Weights of a small masked image model: encoder patch size [4, 4], batches of 256.
Rows from block 2 of the encoder, named by matrix and row number. Rows with one number belong to one neuron. Each number is 500 + 40 x the weight over its row's rms, rounded and kept within 0 to 999. All counts start at 0. Numbers have three digits each. After the name is the row's rms in percent of the matrix's.
# fc1: MLP up (encoder.blocks.2.mlp.fc1.weight, 1536x512), inputs 103-205
# fc2: MLP down (encoder.blocks.2.mlp.fc2.weight, 512x1536, transposed), outputs 103-205
fc1.198 046:492566498468614452442459490509507381461527529531484536477413455521546511510515509403504461532551501518397481471466456488512451481560419470512438574442521495527519457480529659499586562523504528519537467510492477531448560509567542529505458540509485508462509546524480427443517467552474563531501498494437551531528
fc2.198 043:479550470394582447440530493483453493564493520544535509411457498513491461550506475468500508514501533527512510416516483508446565521500478470548519510418542434469536580553421535518475473510520458566505478497453410474477484439614437485562530516547471501519486444520480522494447496493601462525490466521525608547509
fc1.199 019:480599509538483467459506469489471481506573509504487487448515502450487563483598511477509551435550487565519451480438485456522488524470495496515479538511545526516562480499421524490422520573461490499465485520497435543438478500507520502473503621557489569476509576513436474506423531486490497540538558556581554544504
fc2.199 020:503533545462457452494468493486484501547522409520574495480515487541505499502508491539538556524496526454470531511479450485477412494495420552550434503539540511471526544491445478548482572509497531608504555424562501504529485415444563466551476488429451420550457440526526550474527528401480489521418468526464493529397
fc1.200 127:522472551515475376512529489449444497508521536497544489522547483526458521454556495503450515543516533501532524478474488446471464541415523510526396434495445495453456520446483542465467519570478547483462506546437479468525515454491542564498543568545519504548522465465409421549454517476483463512471587459491441513514
fc2.200 175:507563474501515509488501518601508495495491481525504531493376506498497486563479496495535479484469474492513490470573509521604518445497471493483518601497517527549520494518502486493565491421544459518537506358581508548490509505494507440494474338465488507487527512528668645377501488528508537503510500526512524482505
fc1.201 020:560495511482520471499485501422532478517584515507476515625489568548538482446517568456390526472492464446450546539500513453497526552487523502531471492501532479519540582452498490525424592550542464477487513506524550536500453447424515520499569578516545521551483428468448466548476547436526520430508492512445592469475
fc2.201 013:577495530517517491605453478460577520492533547462504491499494515469539500533533495499467511464481568460500570522509490506490508539495552467492455421535448517448457601517518527507418622573491494526454473587422516466502466503427538471463503547543472483544497456454449457516483547486494454505455545585496501487407
fc1.202 060:505549481485516487460569480442436524465530537537477501536517470523505488519511458477465511464516534478422479430561544465438475530484488471558571493532530473512500573476494540546472518547470431504474453495485551470492435539480461503623520500494510493534481512466396513566475529503510490484458462499575463469478
fc2.202 058:518479430512465518624458504507486463537470441510565501525498465523463468526451499600467530556459528543538543513512574515452511527492473440460567500500553525524440527455444531488473447477481503500533489477549499504464451552577482468481456476376563585503572511509552511472469456533530494514541414485491512475571
fc1.203 020:513455501466503435430478459486509479422483426456489501506521460494500496498477516478473472506422464519520605561474540461548478465423464484542508488478518467510598488469510530492474506495469521466514538535542488530471523514485516528500479548488504594508448533520410446513450580416554524542498467516488514540527
fc2.203 017:490520513595535531631490522486554532502525457515524574587503543485486511479484514503466489477479474445463521461498449462493433482504592515508516496523478508478525565435553502469534523473497536504355506550527468420511460503429555476500557525564553452527508516472510516551579460490469418495424448479495582477551
fc1.204 020:491518556557494491442498521547482424475544561534454499508462495447485482471556500522542469485478490549478387507510472494609462401533476498527563472485496581478576506516477538539470498576454494496535536498436529536464599537530562486526466495507500472444471496501471425554497524468521492497496486603496518499491
fc2.204 018:502533514525515408540554474602460430509465460567464494570496550514526509534509483555487559469483511436530504467559550500533493505458535492511571532517441499482511482566430505546501445447481449535471478431492518555443490544512468443483529449542475509500520490524485544501474494573541460502503502496481527481484
fc1.205 042:502610525498545449488545448431404505458590536505464484513486523513485475521496469449446534548497467513467521485473527494463478493517492510537481503517567472520561534483513496509449513507624494552463506499506492529452442479486516496604540502586457536488515485489508557537478547500538494489525503494538519529480
fc2.205 035:553478525635463501669484485477475549517548534504495470589439525525522486534492498521432451487524485490473461486516543526546531567535501552478482516514484471477536484402528506548530559452517492534466436492471569464560536580459457523555491509458473475525591513508550576502493506513457520513515430596583440475455
fc1.206 020:566488519509573428477595492474449554492483471480445481497552458586502479492495525502465505473549491556497555488447469483449464460450481497467497458512445500434407531529481497482485537607437483503477514543422439511474467490484490516534575571525480563547523526543415356498430469451490514515509467528545473501457
fc2.206 016:549610498504514499565498516569466481512520497548516515452461517482469512509464500500493522451507528426578513476567539544551513445481507501517483613524537471477516559480471435544519507445601457469494533398507556518496544557515454510464467406479547466523557454502618679408516413508525488503483477457467574401448
fc1.207 096:499466491437545526498489501504471487556489436531513539527471475514498561500529470485436547518537534499450474513514580492444431512495533474433450494520514539454500496507562533524523530494533537460464466490550524507537436525503553509479594503468543591566489556547497507468465505434423515484545520481520522505467
fc2.207 075:497496464561485510476537541592540520516555481449485489436500533477503394428490494510572552445475465544565555474502500496514518511455512540511516512527527528530476490557472512449528500496434547501509544520499581455460549549501459488505513522530460479503583550478485496545518490509420508541461485537529493496541
fc1.208 017:522464522459522431427504450479448484495492457499472506484449442552474506554536548532454554453506562467543499492484547574425424498479466412446530473570501460501462556452464569477485533505534542519530551535449452539516565488480550577513532557500477518535445470530538462520513537523531517478452505534441532411479
fc2.208 015:476508500514513500610571529487546512492531521497522521394543528536514529452479503453551431458505457466500445487558453558434563482493555519529557492485516548497452477461462463449472485543482519455483430465453542546544494443564492462533540477529530505497528470489512561478508401606580459486493584533532535456491
fc1.209 024:455443480419502562452413566528503534437508478452554540490547426437479525479484506518533573381469520512516474505534472509495513551463473438508514548572489492484488515483543516470508607507459578417541546526550409415473461490533553539459443556486505576481445520508416442514574492539449513562474564540451440535533
fc2.209 015:511575517665469463680571586553469549467481534475559569474475534529510526479434549488455422454500480531494460450459515524479564551461567523492507457516494519456537520585424520459575492500519492436531453421512554516527438522440477484444496530518510448516494489510524508479496510518481485501492474473477439470516
fc1.210 116:471494548498550509488557483525411501533422566493557526509508480523461520524515448526504557527539537567556513424539542490481552472457492493551477483439426484517488525513561580469524453659536553483513466535419503543514559469521496512553500530485500567457562569524449433529466444531550498533523516495506558558574
fc2.210 094:540490415472512506498504547416585537475549595520478502520512462514514539474516548434548454509530520463450525510451467480511494473587548485494499564515565482563528491494447441530506557489488535583482459522505477471504440466493547457454527492487499518547441406480507534452494524386482527477404512436494508429369
fc1.211 019:533591532368424394489533511462510500512543467453510467491558485470556517522507445499519502520497479527495497519457516475579484448488456520499468464532446454521469490427512477586412565572496507475489525563456505468505542451463419523556502581480544503441435502469421429563457584461500460446490542449493468587555
fc2.211 013:493507545590544531591487526539495517499478466476531474590450566531537546486502503500501571483455497487516518544497499487426533546510509481463467458544484507498505584575507527492512510498465504498361490510523540545456490597472522451430531475575443487508503489545463485557516458433484479512524476535473432519406
fc1.212 044:529518488513466496459530455543494474446521515536485489539505609473481508455515518494499523470547562498463518560446488505528537514495422532507488539492487474586455483462465515503534470609448554484561507540492421510512523481523473455462500502590538442537517522589458433475546452542513511522478493488465451495484
fc2.212 042:495411520575526459537518496487511474511496457475557428525486447541473583553494555514537465521493488510481379515524574456497522541508493537474524481532499456564537526420545460447565482474540442492565434551483525428492567480489464499561596537506484513496454516449567460486434534498486535515563457553490582539550
fc1.213 043:494450515563484479489522474494456502505509542479500479421549538422511500429584515520453498523473505554476513504437487500463467513503553489500467458493473508423454474495460553411477509607342554494451485621421482494504462480514555572486495564530489507544467485529420376592490522481524482493537562573556519527453
fc2.213 044:470476457481507641489484523518534488470538462543490520566472477516512503535466446483617514469564481466549486486567514497503527481554428487487544569508537501586528484474561472551518447428544480481543477381575624512499522571532475465552451485466533487480528513519539552455503466501499548486555411431471452513494
fc1.214 023:496497486456529582457550462459443592531535495473468498496531461438547522528492508515527464462524486503465491513486491515518519415525427498486554476484550478464585527530507483525458516554546437574496481557487462512567458476505638469492478554540547510480515511433412428522499507418463508502455545480518497483509
fc2.214 016:539450490439519515574521501443503546405546466515507503464533532520491496542531485544495432501510527514488420481528557521516456515547479465508548481477556511432551483462555528458487440432465481540575488493513414521539541425530532471440529438513548545480473498498549521502540506457468532507469481569525557510508
fc1.215 019:467435526429465543537468556464500466493416554498421494539501531469572553465570551514532460550493500487489531494448444466523445477434438563485571530491471522440496498528516444487403576526494499437487463450484463535460459500467590490488511566492549439495398500508425482530485505507484541515503510455559430445481
fc2.215 012:495520466433451501677453471436545465509544459505506490536456571517463543440472465500549514545498514447451455497482463464540528489560438538507560538555457509521451581466474533518491552484428524493444512511572547516490492527509550475516479522534567514458443482439554561489518449394474494494503502523470489467456
fc1.216 027:528520469473516416466485499448469539465493488492484469489504529442517560525524506514551499462458477499473444500527483473500450428433500491471452481450523461461552582540491525462498533610456444534490471571451437534501558442442532530546515566522552512511457505521308362596463549473503474514545557472528466537535
fc2.216 022:465518599577531475578433496457521561493538537498527502505464519506519520445492546494525395446539499462469510518499476527494469519565515595504517528476484488514477486490547524473525471504528474520451422481518498440511479450478461482439527475484553452533509513507588586482519493558443505481519488486526508481510
fc1.217 143:512447533506482411499522541453484502527524537457510467487547520493449524468533491489452519545533554497497527449473487415458473536472525527568457447522469499448460505437511542450449515557465524514460499553455506467529512487515521535509526544527564484527543445444426418527468480469480460541439549446454481516539
fc2.217 181:489577481485540514505474490599540455507520458506501511526392481505505529542443479502534485494528477462491469535555510519584551438523466490503533604487509523585509499484531499516573471424555440505530512402592508542487535541514490427506469358481526503453547522527665629400552511536516542479504457509484505499506
fc1.218 161:455495485565540504484547529530491481452573575512544532498443441528541511413528497474487504485526510473470434524534448552551517421545552544531552494462491529497525485497499530476493474511508539514497460455504440407539472510511526453484566515511466492433510533509487483463485545484522599514484551478524489475549
fc2.218 133:481521455502471482524488472465473552472453499528551535531485529508517509490505507505529430496477527517503548472480508501472538507520410512484512478463484498508473485449548510462491495547521503453544438514448449555498520487532443517502472474510523477548480479477494485470554468470482463530509499510521483439529
fc1.219 131:560501457507540498518485485448538487507494506505478493380553497469524429478536531470493416518426532552449527558436497511479540519496529475480531451511465456473537563505437483540447570566459481483454535560444455482482428556440531493482550552534400500524421422470477442537541568428516477512516538588584573519495
fc2.219 143:551491495485486443575488473435534528457500515476483482475545453546508478482515562503433506540449539505455564531459508466498473509488598485537496407494462491475482539472475511495437549574501466535450539558420443461488518494488517540510584610577487515551471446443362423576485503457507429523481480483492542498575
fc1.220 017:512456490487509496480515499465484496514533503539480490489503481472489567454566534540512536494511519538456504517467496478461438506485506563437538486482478447500444493500507572453522461540445522518381460525485485492524429427464485506495497556518523488533485537511415424520494536534517474528494613515526514566495
fc2.220 012:479460531495488475508533494513558533422488502542485447546529554520516516561473526482556485486476569495518459491609531500529468467520464469460499574491457469589494579424572491489521427374530489529493501335564541540495496511524508461460482453534552514469544521511568592417467468492537490491564521547459525533451
fc1.221 139:512456536516491436498513527464483495522543537464504466489549514496469511469548497493460543542534563499498530459474490418455470559457513521573440441519473497446471517426508560441444500568471527498463507563439486469521510488518515530504515564522565488548542454450423427546479487469484463546437554470453482522535
fc2.221 180:500572486485548510516479505596532463506502460501503523518387494501511524560445477503538471499522486474500476531555503528584554440523475496498533599481507522570518501494523491511578469411558441519523507387595511548488516529510496427506470348469517496450544525533661633397541504539512534481511457510496500485504
fc1.222 059:523560497447496474480478500448479529373489520545475465567512453492497520500415540467524483486461467508528459532512552551577536448511523438459514471476445478502548551497495487582500574512494437489466517520460437488444519501477369462544564549553464513440514472483425456525573582485497535495528362484542498491466
fc2.222 063:514461531459469438706486490431499507485461517482478497485512504545482490483531539532377509564490520508529512495450516519517429503496586490511458382504445523445456493467459493516450495583473492516446550593380474485489540449521469559516551593526499489532483500485367421526421490506533487497502472454480551498511
fc1.223 071:501498446489502498490542488418485537475514511528522514535562449585519505562511479493586489514535459592527470518510506482472540501524406396461556520516465543503493508462547494361489512497511525464536449582495542574496520560497509499482469523550503491492542482442485483607482556485523512479464483521513504404509
fc2.223 062:532565509507510483468491547528562503523546546482580577445494448619483546501518492511476555522563515500460482551540517545529478520498563500452514502523517495441459510429467518468522539526444483499514456493479483424502494551492507526498527493473538530488507533573488518532489505507469477581512439554503525428526
fc1.224 032:492583534507475598447534493463358508501515558485489533544485611426489546554535436480496550452491506546477531488490433553503456486555510539482481505496551495464580468514528514526481483542512434467443457542427533480536442475447498506574508537500519440500445550522473478582485516477536505372543491490574442573460
fc2.224 029:524482540660493447645523448488518526492434493484499529549490508489541508470497495449392530490444476461496481516485427525504535525551469559508500478495463480520533551453535467460468574409556521553514522418479554483522569520489485498492546459524495507530561472523495525552559515456473498510502475467505525420572
fc1.225 029:536536544578551422476534427427432529499539505549429516527511536475519520523502506523452513520479517528504501506499504503482471564503498548518484490501543495494571601493431528494508629540513469503469525456440478500474476460457466485550450517558462406545435475498464509532495486525499489479529524521617492512497
fc2.225 026:515549531573479521452454479478493537473574550460525518510479547481528547455499512400443511450516490535458457522476519458495496512548487563475507507555487472575533526495496508546488511474506487558484377470520598454514412491459591457576563484541502462521470473518458514518521510482633551451439524501579549544487
fc1.226 114:507492535504501414480513463449494514499499560480508484459552487494468492451558519444432473539516542516477498478457467470516449537413507483532418440510406480454480495450462570428467490588407525502468456568407456461526519450512484531489549557536534504537507487481403412564464525501473470538466535519499479491552
fc2.226 141:510569462505515470532509515581526494496482481501486521494412505498501471561443488482553520474461468493525501482581490508562543458479501476487511597511507480557533502503494470485542482412566479508512501364590525530497510486472474439478451335495463520489520495517615636353481478521510534515495466497509544467492
fc1.227 020:477525483554451481459556489457402566486600476505435563561505563530514524473497460528535519478475527455496464451489485539478506531469533527520484502483508493491534574534487553448500541607454473509481455476448534558502486454520430567484461539511523534491479519522398388556484505485481445541473540518546522508477
fc2.227 012:553461466575571483534534487524569529495593569512452381521556467513519542466465540443451580527501494459529546470567425467505550516493546564541485491495597455540548547466551508484495491449464528580509553482472467500476424427369527552526470474532475458557499528460549595507480534460465456456516464578519476523520
fc1.228 147:518455538530479394482523511444462513492525548455503489492549523487461482450521507499440551547531542514486542465468474419451469534429514509541416435531456487459455506454494542470460527570471546446446490573436480461539508448492511560502537556549532474547531474466420422560446514456476465534470557462476494514540
fc2.228 188:514563476478529523499484492600527480499505478509492544500377495491505490558457489480540484494492486467507497476572509526586530423505477484487509607501510505567514502503518493523568484423543448529535518383593517551485550527508509428510473354450503493472559503540657625387525490512514544501513475508496517487514
fc1.229 054:535437479504470503477554480476492516506464525479488490439539545483518421387550531476496479500447504548498535525467499460495443490494514486482439477514474477491501520529440533480507557625432532477511499540471489450535459478490501586504494556499460507549427515511450373522487548458504511489551572524514528489478
fc2.229 039:493575504468535569506495537596528467510503463477524525619437517494505503570452483546530551498497493513501469543614480523561493470504483489526520590449501522582503532563540518496572465416534480567562486402550496573503523473540500450477461457476518495452565509526562555428471484541519527463474492469453510513503
fc1.230 017:441575544512495563437520502454466486530486534487400560492467500531495454568555422509461510493551462503506568512506591515434525484504446471496495435499533500486573429563486538484491506499576431482484440486515487472516393416434469457503481494488524525562451455469461472555502518499564551481502445519555530466478
fc2.230 011:511536499502485560530469451468499437461538499455497520394494496435492463522509518442497527515539497494565449477566458487463482467552440548495487480494408568500464476574547533488491501435483494509541506445500482513531572449522609480500463421528560442490528490479465424535460476493442522508446521460543430486518
fc1.231 016:505506583499550485514417464495526498472482405581516506530448527462534534463480567468496499469592461549537492558497485500558511498508534510562469503485522485453571444453538528450507581510384496399505459546514546545481529576535450483534498561451503465465470510519500419513454542505547537502505508573543475530481
fc2.231 012:521489505548545553618481509578545497443497495568503485556557551453495508505526529548491510493522515551485446458524424558484534505529552521519567569506562541504458539489501465464477488496481502543495447472538449516492468448484477564547549480399533454463546529457429443425577484543465480489436489562516559522533
fc1.232 029:512518511529494469457528517465414525466448495530503530533517539458524510497517539504494481519398532536466505483463472532503481465507464514447490512476484494468457556544415509548484475649478473497430547530419467539475534477457485501525539511552487506472467469494403418543504543517529468491501478615571506503528
fc2.232 032:479514660523469521620452517504509504490560554423505472541473512509519483510444493392506454470546480470487508512542433471486414447517510542512568538559465516528523472466542462497535473452521525537484436512499530478579463457482448439441509473469533395524528506486567555504504505476453545469512490417474493516508
fc1.233 126:516458548510490411504537487447444503496510544476517490510544533519472526436552504516450552551534547500527524476467473449466463552413543515521415446498434502454458495449500529461453515582460520484449497562454487459534505454484546551471545562561545487557517472480418414557440519478477478515476564470484468514509
fc2.233 171:508554472499505506495497495597509491491497484518505531496370524489498484552482492486539488484472476500519513471578504507586517449504471498479505598497524516554516504519498488506568493425550462525536502365591518546493514511494504444495469346457486502498530510531680657381483485522513535514517491513512525492495
fc1.234 232:529469509552505520494541517419459534477472511524513508535497439543535540431506480482559534469560450615500501545519508498527477458551471469497576494499440534460553515531545522427475462500541529508518477505524545556505450525486519440424498510538466457484514462464492487491483531427526566467476522464492513455511
fc2.234 203:469526459423494534510380447542471527497488484445463499499488542471499515534467517501506502539411551418455541487509463491484467460521483513539389497454550452554436529513464517506562506506523491445504583530472442553519437445510495533489485429456574513532497545562568579502502474535498518412509543488526482551505
fc1.235 017:569516459505458425532495565490515443448538516488487549538501545477521495486527502511522500523504491459474530573519469493505466481497516451450487466527490494432541520484501409490566529501486423560512417491481487519486408505502457497523516465445482480485458455471494379552499479424530485500457526502522492537499
fc2.235 014:553450496512464460694534477431520487536554509509474474478494533538481493495483497522418509566442493445460486530499533479473489543508597508500446482501499485407516554497497545528445529596528495540418517580441481487511516456462597507542540520569544466556451473509385461591520530500512442500435538531571450469523
fc1.236 016:528605532400461430491522489550398431499524533504541516433507562546467510455498490490553509488506434444482486488525512509529491475476484600504430470489417549455593511415430449443523481595415492508464558454533471474471516551573493487424462478503484602459504431517455417502513538510500540470534525598462454481474
fc2.236 010:499482508544466501569581519493501502424470437466506533592425446473474481513484561461559467462483520535493500487504447531545487509515504393485502485513494517419473467480491522491523475584453504450472443480525465469521490509475446548450453518464502395488495533514580532509421541520567543532470489519594505485526
fc1.237 251:466469542545530542488588519504447470542456492484572556522507641442447497462496484601465596476515529560560499444524534493518503494473519517490435460459418573470449538542514590494516457551506529396486510497456519514501469471553546537530493493594470482497520577516495500507451448542533476482499593518493545473476
fc2.237 246:516551475514544477495440539496479524482538468576523534469462381540515500530546512447528457507518481433491468491427482500432534475551495477492520521525630481506601445435499416467487472489473447586511499511515501518534539533447483418458514427386511473453528497481560550502524505525474549499522486494496476481527
fc1.238 122:517463555507486400509516494443444501509510542477540489519534499518454515457546499488439509559515554494531527471477479453466465545425543523539399444508456502461461506433498541453453526584459535477458502548446484463530526458504512556501529562530537484550525467468418428546463501481482471523472574483473444520532
fc2.238 172:507560470500514509501495509596516494487495476517503530499375508486514489560475487487546478476481471498512493483570508521584526439510466486482518598496519515557527499518507487504565487415554443519538503369594509545494508516500505429496471344468494498483520513544667642385507494533515540505512490515514521492510
fc1.239 040:546437545570485546487524458507601494494521602464485507539514537512558511425500484489539490474526498472479545544457511449561510540462488537488492483572489481465509466502508572485451569530437550501528389572456530417538578554541490543428460517468474487535559485511499411528569532452417518509507487534512468465506
fc2.239 040:450539404489549420527493506518492501485553479471504490502498498511510541496486545481544562529522460467422475490498473488481441442477436516503544514483501474567522513520530444493511486469593486508482507462552485510467479408528534476526529517568531518497485511510506503485505503505491510538476523443496545519509
fc1.240 017:466608507489500456458525500492441522480479460500475525477479496566496514516538456511556495447503532504508498471484455499486467513482467574466473474468464435496449544496493588459481469525552473464557548557520399478463536493553441534498545481458496509507506486501446454505494559446533482530513542493464499476522
fc2.240 012:529531472531523431590491491509532534562544515532520477511494489496509461501431506472496486495540467450465458515460433500510510442571510516503514494460498555544489498464551517471495531575439501581542433551461494500558531526509499497450502547504530476507535383487564516574497535511471577490466452482501490445516
fc1.241 030:493539526518501477472559498433480435493555521533425529554504614474465507503524504440476482440474523453527520499493511538463471526509510486507505485506513489468541556459445489485471585482457476474421509501467535472486376428500473504558492541580439432511444472490463535499518529449550506489498505431562550408434
fc2.241 023:524482530669478431591478478446550502505503555501490484619520523504540524474495468522440504524555528428437449501481546515560486551530543514503487502518469514508465538458499539527440543540490468534445434546477529440484491515466544526533556558544478460518549484499511496503528496467481487550456527494574441441500
fc1.242 017:502500536514513506532492588525476518563507447489479486436488487432482515498571547488472502483493588502478439548509521444435544559463515460472444505451536499495482565551455512545501450509435506443487507479499449526470493490475542490539501485536491534508462464425499424468467502434512518444461558660552472541465
fc2.242 013:475443482510462432717488485473494519459489525480506494433517479507524488486514475473513539539520489474434516505514507484509482505482532485508469510498472503463459599443521527537449585580529524554465488568440498476492493490415488487506548551472534502524480454473462483542523492433562447487518502480540514491490
fc1.243 018:470471540554507473458547517506512490483474477448457490534465469432541517519509533499489548529502454565543452507504511502521493601441529432470435485488487467504488548500447530516443509568509493537534505462468504521548459465482538494456511538556499506536491505486499446515567538508478473506534485504373492474480
fc2.243 024:487513491560548564802583536491537495532557523498545521543501576489493516483489527488543460428566480467520422496523460553495570534484529561513544542549488542497534509516507468454548512533498483435452446457440517505526467535434497488487472530616488479468520492484471502506539477588472506533460515504577506447441
fc1.244 071:560485490456500515511472512454492509413449499541492483500555449488543478509454558486523480498452508519502459593427520526540536448510507407442530467481462511501534550533477486513482534546467446433488522566477430488497467528479477491497505568541420513449492491487449461519590647456514503522562455519587514520475
fc2.244 073:503487494424488449699506488463490505464478509485460509475505515566487501501519529513389514577476520467548515509476501559499445497469563496482466381490440518451472521462463502501474519581485469501444564562393445475505546507498488537524566605536512516486478479492405407510439477516518463502490490463469541474540
fc1.245 016:540538501516470532433502490424535514551523556488499484568445466546518495455515487441493521552491501455479474477462447508546517519529408488534419559500565494408568480498469487500468523534463480440514412514548471467509421538483560504619612496524519503493480482502512451578529485432526513509483514509481414518461
fc2.245 010:519505465465449630543446562459503491501497545483602494473381593498554484495551468505437499480536499582558522494538423547449500511582485444536531537459516555519515509509494499553525488553551525442509482436481496503496483536484429529463434516503434520606454495483439489525478482500466444501455426523483499506485
fc1.246 023:515504541456524494504439553483532464453500535494526439475472438524528471560444509496500478504472537516478559482472471400534510508506373488451510496563438526471519455500548538513490519569458507504483440601427481532522614528501447473495449540457529526500508574500409404483500472473495532549531437529476520597503
fc2.246 013:502483430471516460573539495511498507540529509503548524433505500624461500522445557497558453553519501495537389522490431531481566477522497525491522556530508532540461479498460422481505513464507533555474484477460548530510580537592515498486548537545487524520526536488509483479527540499497495527467506529510544429556
fc1.247 026:486578539511488512462477489461462432545518512500463533455502539496497500482529515522497487502457516531504518510481482540487486504509441559493500525532527490528497466513397518536458478559377491453457466532401471515531413522475524514565506563566475463478496483476445458549493496437534507465530429510558498425447
fc2.247 020:493511570588401577511511528467536412580508525499512529529493582556533489456464457529495474484525475462617511524388487459477495611547431588522494462503481508499501503565455498541482477494390515529360465614494526526583425499503526480461527482555506501511520507512552507511530509472461516451536474515514435493471
fc1.248 016:386475473551490473423568526462500503499501486538525451423498516480503503476518490488513460466495533488466514539432542500446462498513482506428509493469466490461460607529453527542396550534503491557441502556479457567478515466471551519469516482506499494567506501554473538477523597490499530490503514506548499521572
fc2.248 013:493470524478560532578427461539560455543491468389549468449503456538477485595514483491359442507503522468455565542538474479477512390485543434485455506504490543533518487428496464480469632497461523503495576461510478506472511495450423514519487547553441478491508529472399535505483529517457476516496427597467552460530
fc1.249 047:455619415422536470474480482475432508520498514527474486452436558467455502492562484443549464502595480517477456497481422516472486444518454533520527562500522502488516449533495549550446460476502448500443459573520447558463504454527546525505520466509461481468440508495421492460529546448524518484491461513496505514460
fc2.249 035:477561520493543492775529497523470460587452540492532495453450543510493539491475443463459481559519512539508521475464413505501525484568527539507460520465505471444531525540477486508448524493558435503401515553493522538486470499523504500481468469538480498509504459484573539469494466402561476503486439465485486497456
fc1.250 126:512454536520486413512512546448474498525546547454510470495536522512465512479553492495446533539540555501497525464482480412457470553460521534555411436505471494446473525458508568460444507567459528506466495559451481482521532471509531540504546550539546499557529471455428434542466481480486468533457560442453472520511
fc2.250 169:504581489481533520491482495593523474496504463513498529521392474510507512566456485500545480495508479483509471518573523532578540426519466479489521597490511518563515497505528493509565471419568434509522506381587514551484527529505495427508468346473519498462543507536654640396530503545521542485517456515489510492508
fc1.251 032:498454476430508489455484520505557517531433498489530513478499499492519588473556515580552579508590499505508481488439429486559506461448532533520495569492472467529512501510538555465466461440472558490513470612563481556506518437552544400465577525452545499443472541508439487436474499529440536537477494507492491440551
fc2.251 040:530527437567456473447586500511500474500545573479532514560498514440521485489437500441503535481436495500525497570601534484471499515514511543537572437510494478538520539443518490450512472558485458483470484401450520470504529573457504489591462459549574529559457505467537466572500461547533465477462504512588506564520
fc1.252 036:501518437465549473425476448516465431530498501467451496507473379531526489557533459565462558560522508569522448488507494444551497469482467491507524488526484495497470500472502504477457533538481590513524536510505507481433541522487523492503472504541411513468518506542489482466461506475482564528536496570490492523522
fc2.252 030:480518595578567506526531487510509526530528563464475471530442542527551490439483467365456399522548452449494511514570464499482572568556565521533498540522508471528588512487495489535522518496527535538429431465454534444527456455484429450528478488526475535499475526519529578524477527502507482511488520531524520467515
fc1.253 021:474529514480446417527490513524504416562452463504552485460500511520441553531470475561456571468511471505486533485465482534452507467471538502517522544516547474508457527450493542526433662530507546516479471513463492506482467469583456544492444621454490511451462495496383440487462492529464508555479487547449500514390
fc2.253 015:515521553433475521669504476518574618486518483493552452535497544539444451534490525498445499538493481507484486554498474485472524483482554467493481551477509518482455492464505550547529493568465544457508480515477474497536542529434458513486492384478508513552571504508569608462451515510538518509487395443568499522475
fc1.254 024:510494444498491535459478520483479524456519543508505558505513526474470517492485508462522516452519539469531382486462504494511482494432402462507497558457482506505486582567522527550518600534465514460491514408578489494495368498437507464477564507574447500514505506462402474530495458479529532513522618489490483502500
fc2.254 019:517451495477501411887479525544509549506499506493521502520494478501483485532495483541530473469541492512489509547501517479485525491503472477498504518500499506489476454550473458551572495513509548599517473441518524470496543595534439469415490505452499480478548501516547527467462490547472556480494453479527506469491
fc1.255 071:480568470449523494522442486587490507490534508575501527434451467563478522624495496555408462525512550466467481513500488524471446513474496514496561538440518504538438518478540562487517468496495532463499517481481451523533443536525526526519509505459510509523501517530502510487541464489469487515518485599560525424516
fc2.255 054:474595459530535477509457498518540494444515561518524540457510396582515555495523473506488498535549523459458497538475522475515546485450590538518569477507554463514463546410535532455493444494456499458447547558477597464537354559524501538555518512472509425468475516523479484510515465537540429504428480572571492524538
fc1.256 015:463496512506546540460515448470457462446457424484533524557424556560447500526511513559489542443508488423462537485574509498499479524466531481433504492468453537417506498516481492464466483525454495498479457491474394535546488511466487529484496511520520550482566574552448407546458497492493520529574521521524521496593
fc2.256 009:463543510501447523439482546532471531565492494451409414497510483460513422541479519385510581529472467490491481484471523438493529478505491493497525512527450565583470503463494466537423489428559460535492503515548546498495526523465448425534457501499465541552433495443459444520465547485522539534418561492445532444414
fc1.257 035:430496541447508534461509451566449455391490473486458535490457498464525474562502555462455472477482512486502439469531430446490514519493401488500483511472487603544482507516486512516545480492509468511567547469539406516530571490519535499500459526493477498510503475457499468450542520517510505426549587525475486513517
fc2.257 034:477529451539478537499531496400617542498439549502515491549568539488528489519493503526599514482523513529530528487547608457520561470535556569483517420504497444476488561467547521491483509524553439511458503545494572497495484508483396482475526425484501485484544489497562523543482510511570468496518544461538537510551
fc1.258 263:528488413480459498510501518509478532522417446516436534495520456521402451559485494526481555511579546643571482440490519484478491481530590487440550471511495586497489475547499489520467498508491557511513539539496558568388487571489540503493485502488442495435526526485494491507487443479513477482598449508556495487510
fc2.258 247:563507507495485433541567510428582489525525455495514508536495535412531483475477472572509541473563482506494525522493575484469515583551429473522515516489464532514517537499494488495459541463495441491562457490521521458482461530515531504462483371537526505564520446511658642489524550439487472485487462502526514467459
fc1.259 035:489545533476523413473516460557519448454504483508437513551482618442532533530469507453478517486535486491488454514476450510533474459426450514464546556555518475496503490444459502499494576498448536471473503444510533505404496469524504488476556494448547493484441537503490456442467495492533511521533467408517483576517
fc2.259 029:503487504491416332580495471505584497458502484499471468487503477491526478487497540493500480472536488464472506559498501473516489483488479609496526556521441495532430449443490509469493608533500538510456532441512517459517594550457525457461484472490615488528528496482497366482474532422397506503502540523472494536522
fc1.260 055:489495469465522518470536496491451571532493578513508518473540489572454504499568514515470512552525547542561509395495436496531518451472553460508534479466464491504488524536485541497515470590479545503472534541458492562455492491488564449498532537570460496427509532548478504528515488458530480522515495541524592503526
fc2.260 053:511464575477544493550447526511527474555580538459443481547420439532479518410443488488443474533590484472423435517483519508511513495595546521503490555524529510508505471473517475508550476449508493513507492436564559498492513499522493528483517474442517553479518539537563542434486494464459513508503479464451398486457
fc1.261 028:495455516494500462500509494504481490481537531469529505447522479496441485456490518490490506515476496523481490510466473504477480543412550477489443431499467512462497453488494513424524553622358424487491466527473482482530487492494548524457562532538484493542504502470457389564491494478449488487510543523493538495483
fc2.261 025:497583441508493523509497479597515503488496441541492539528463488525483467569475460467543495470490493424553462493586514556556535433459468457488510568510512515544545550509482444527566545440586464479550549335575553540463536474494451464532467355473473462512570486518649604356520463542547501489498454486493589459499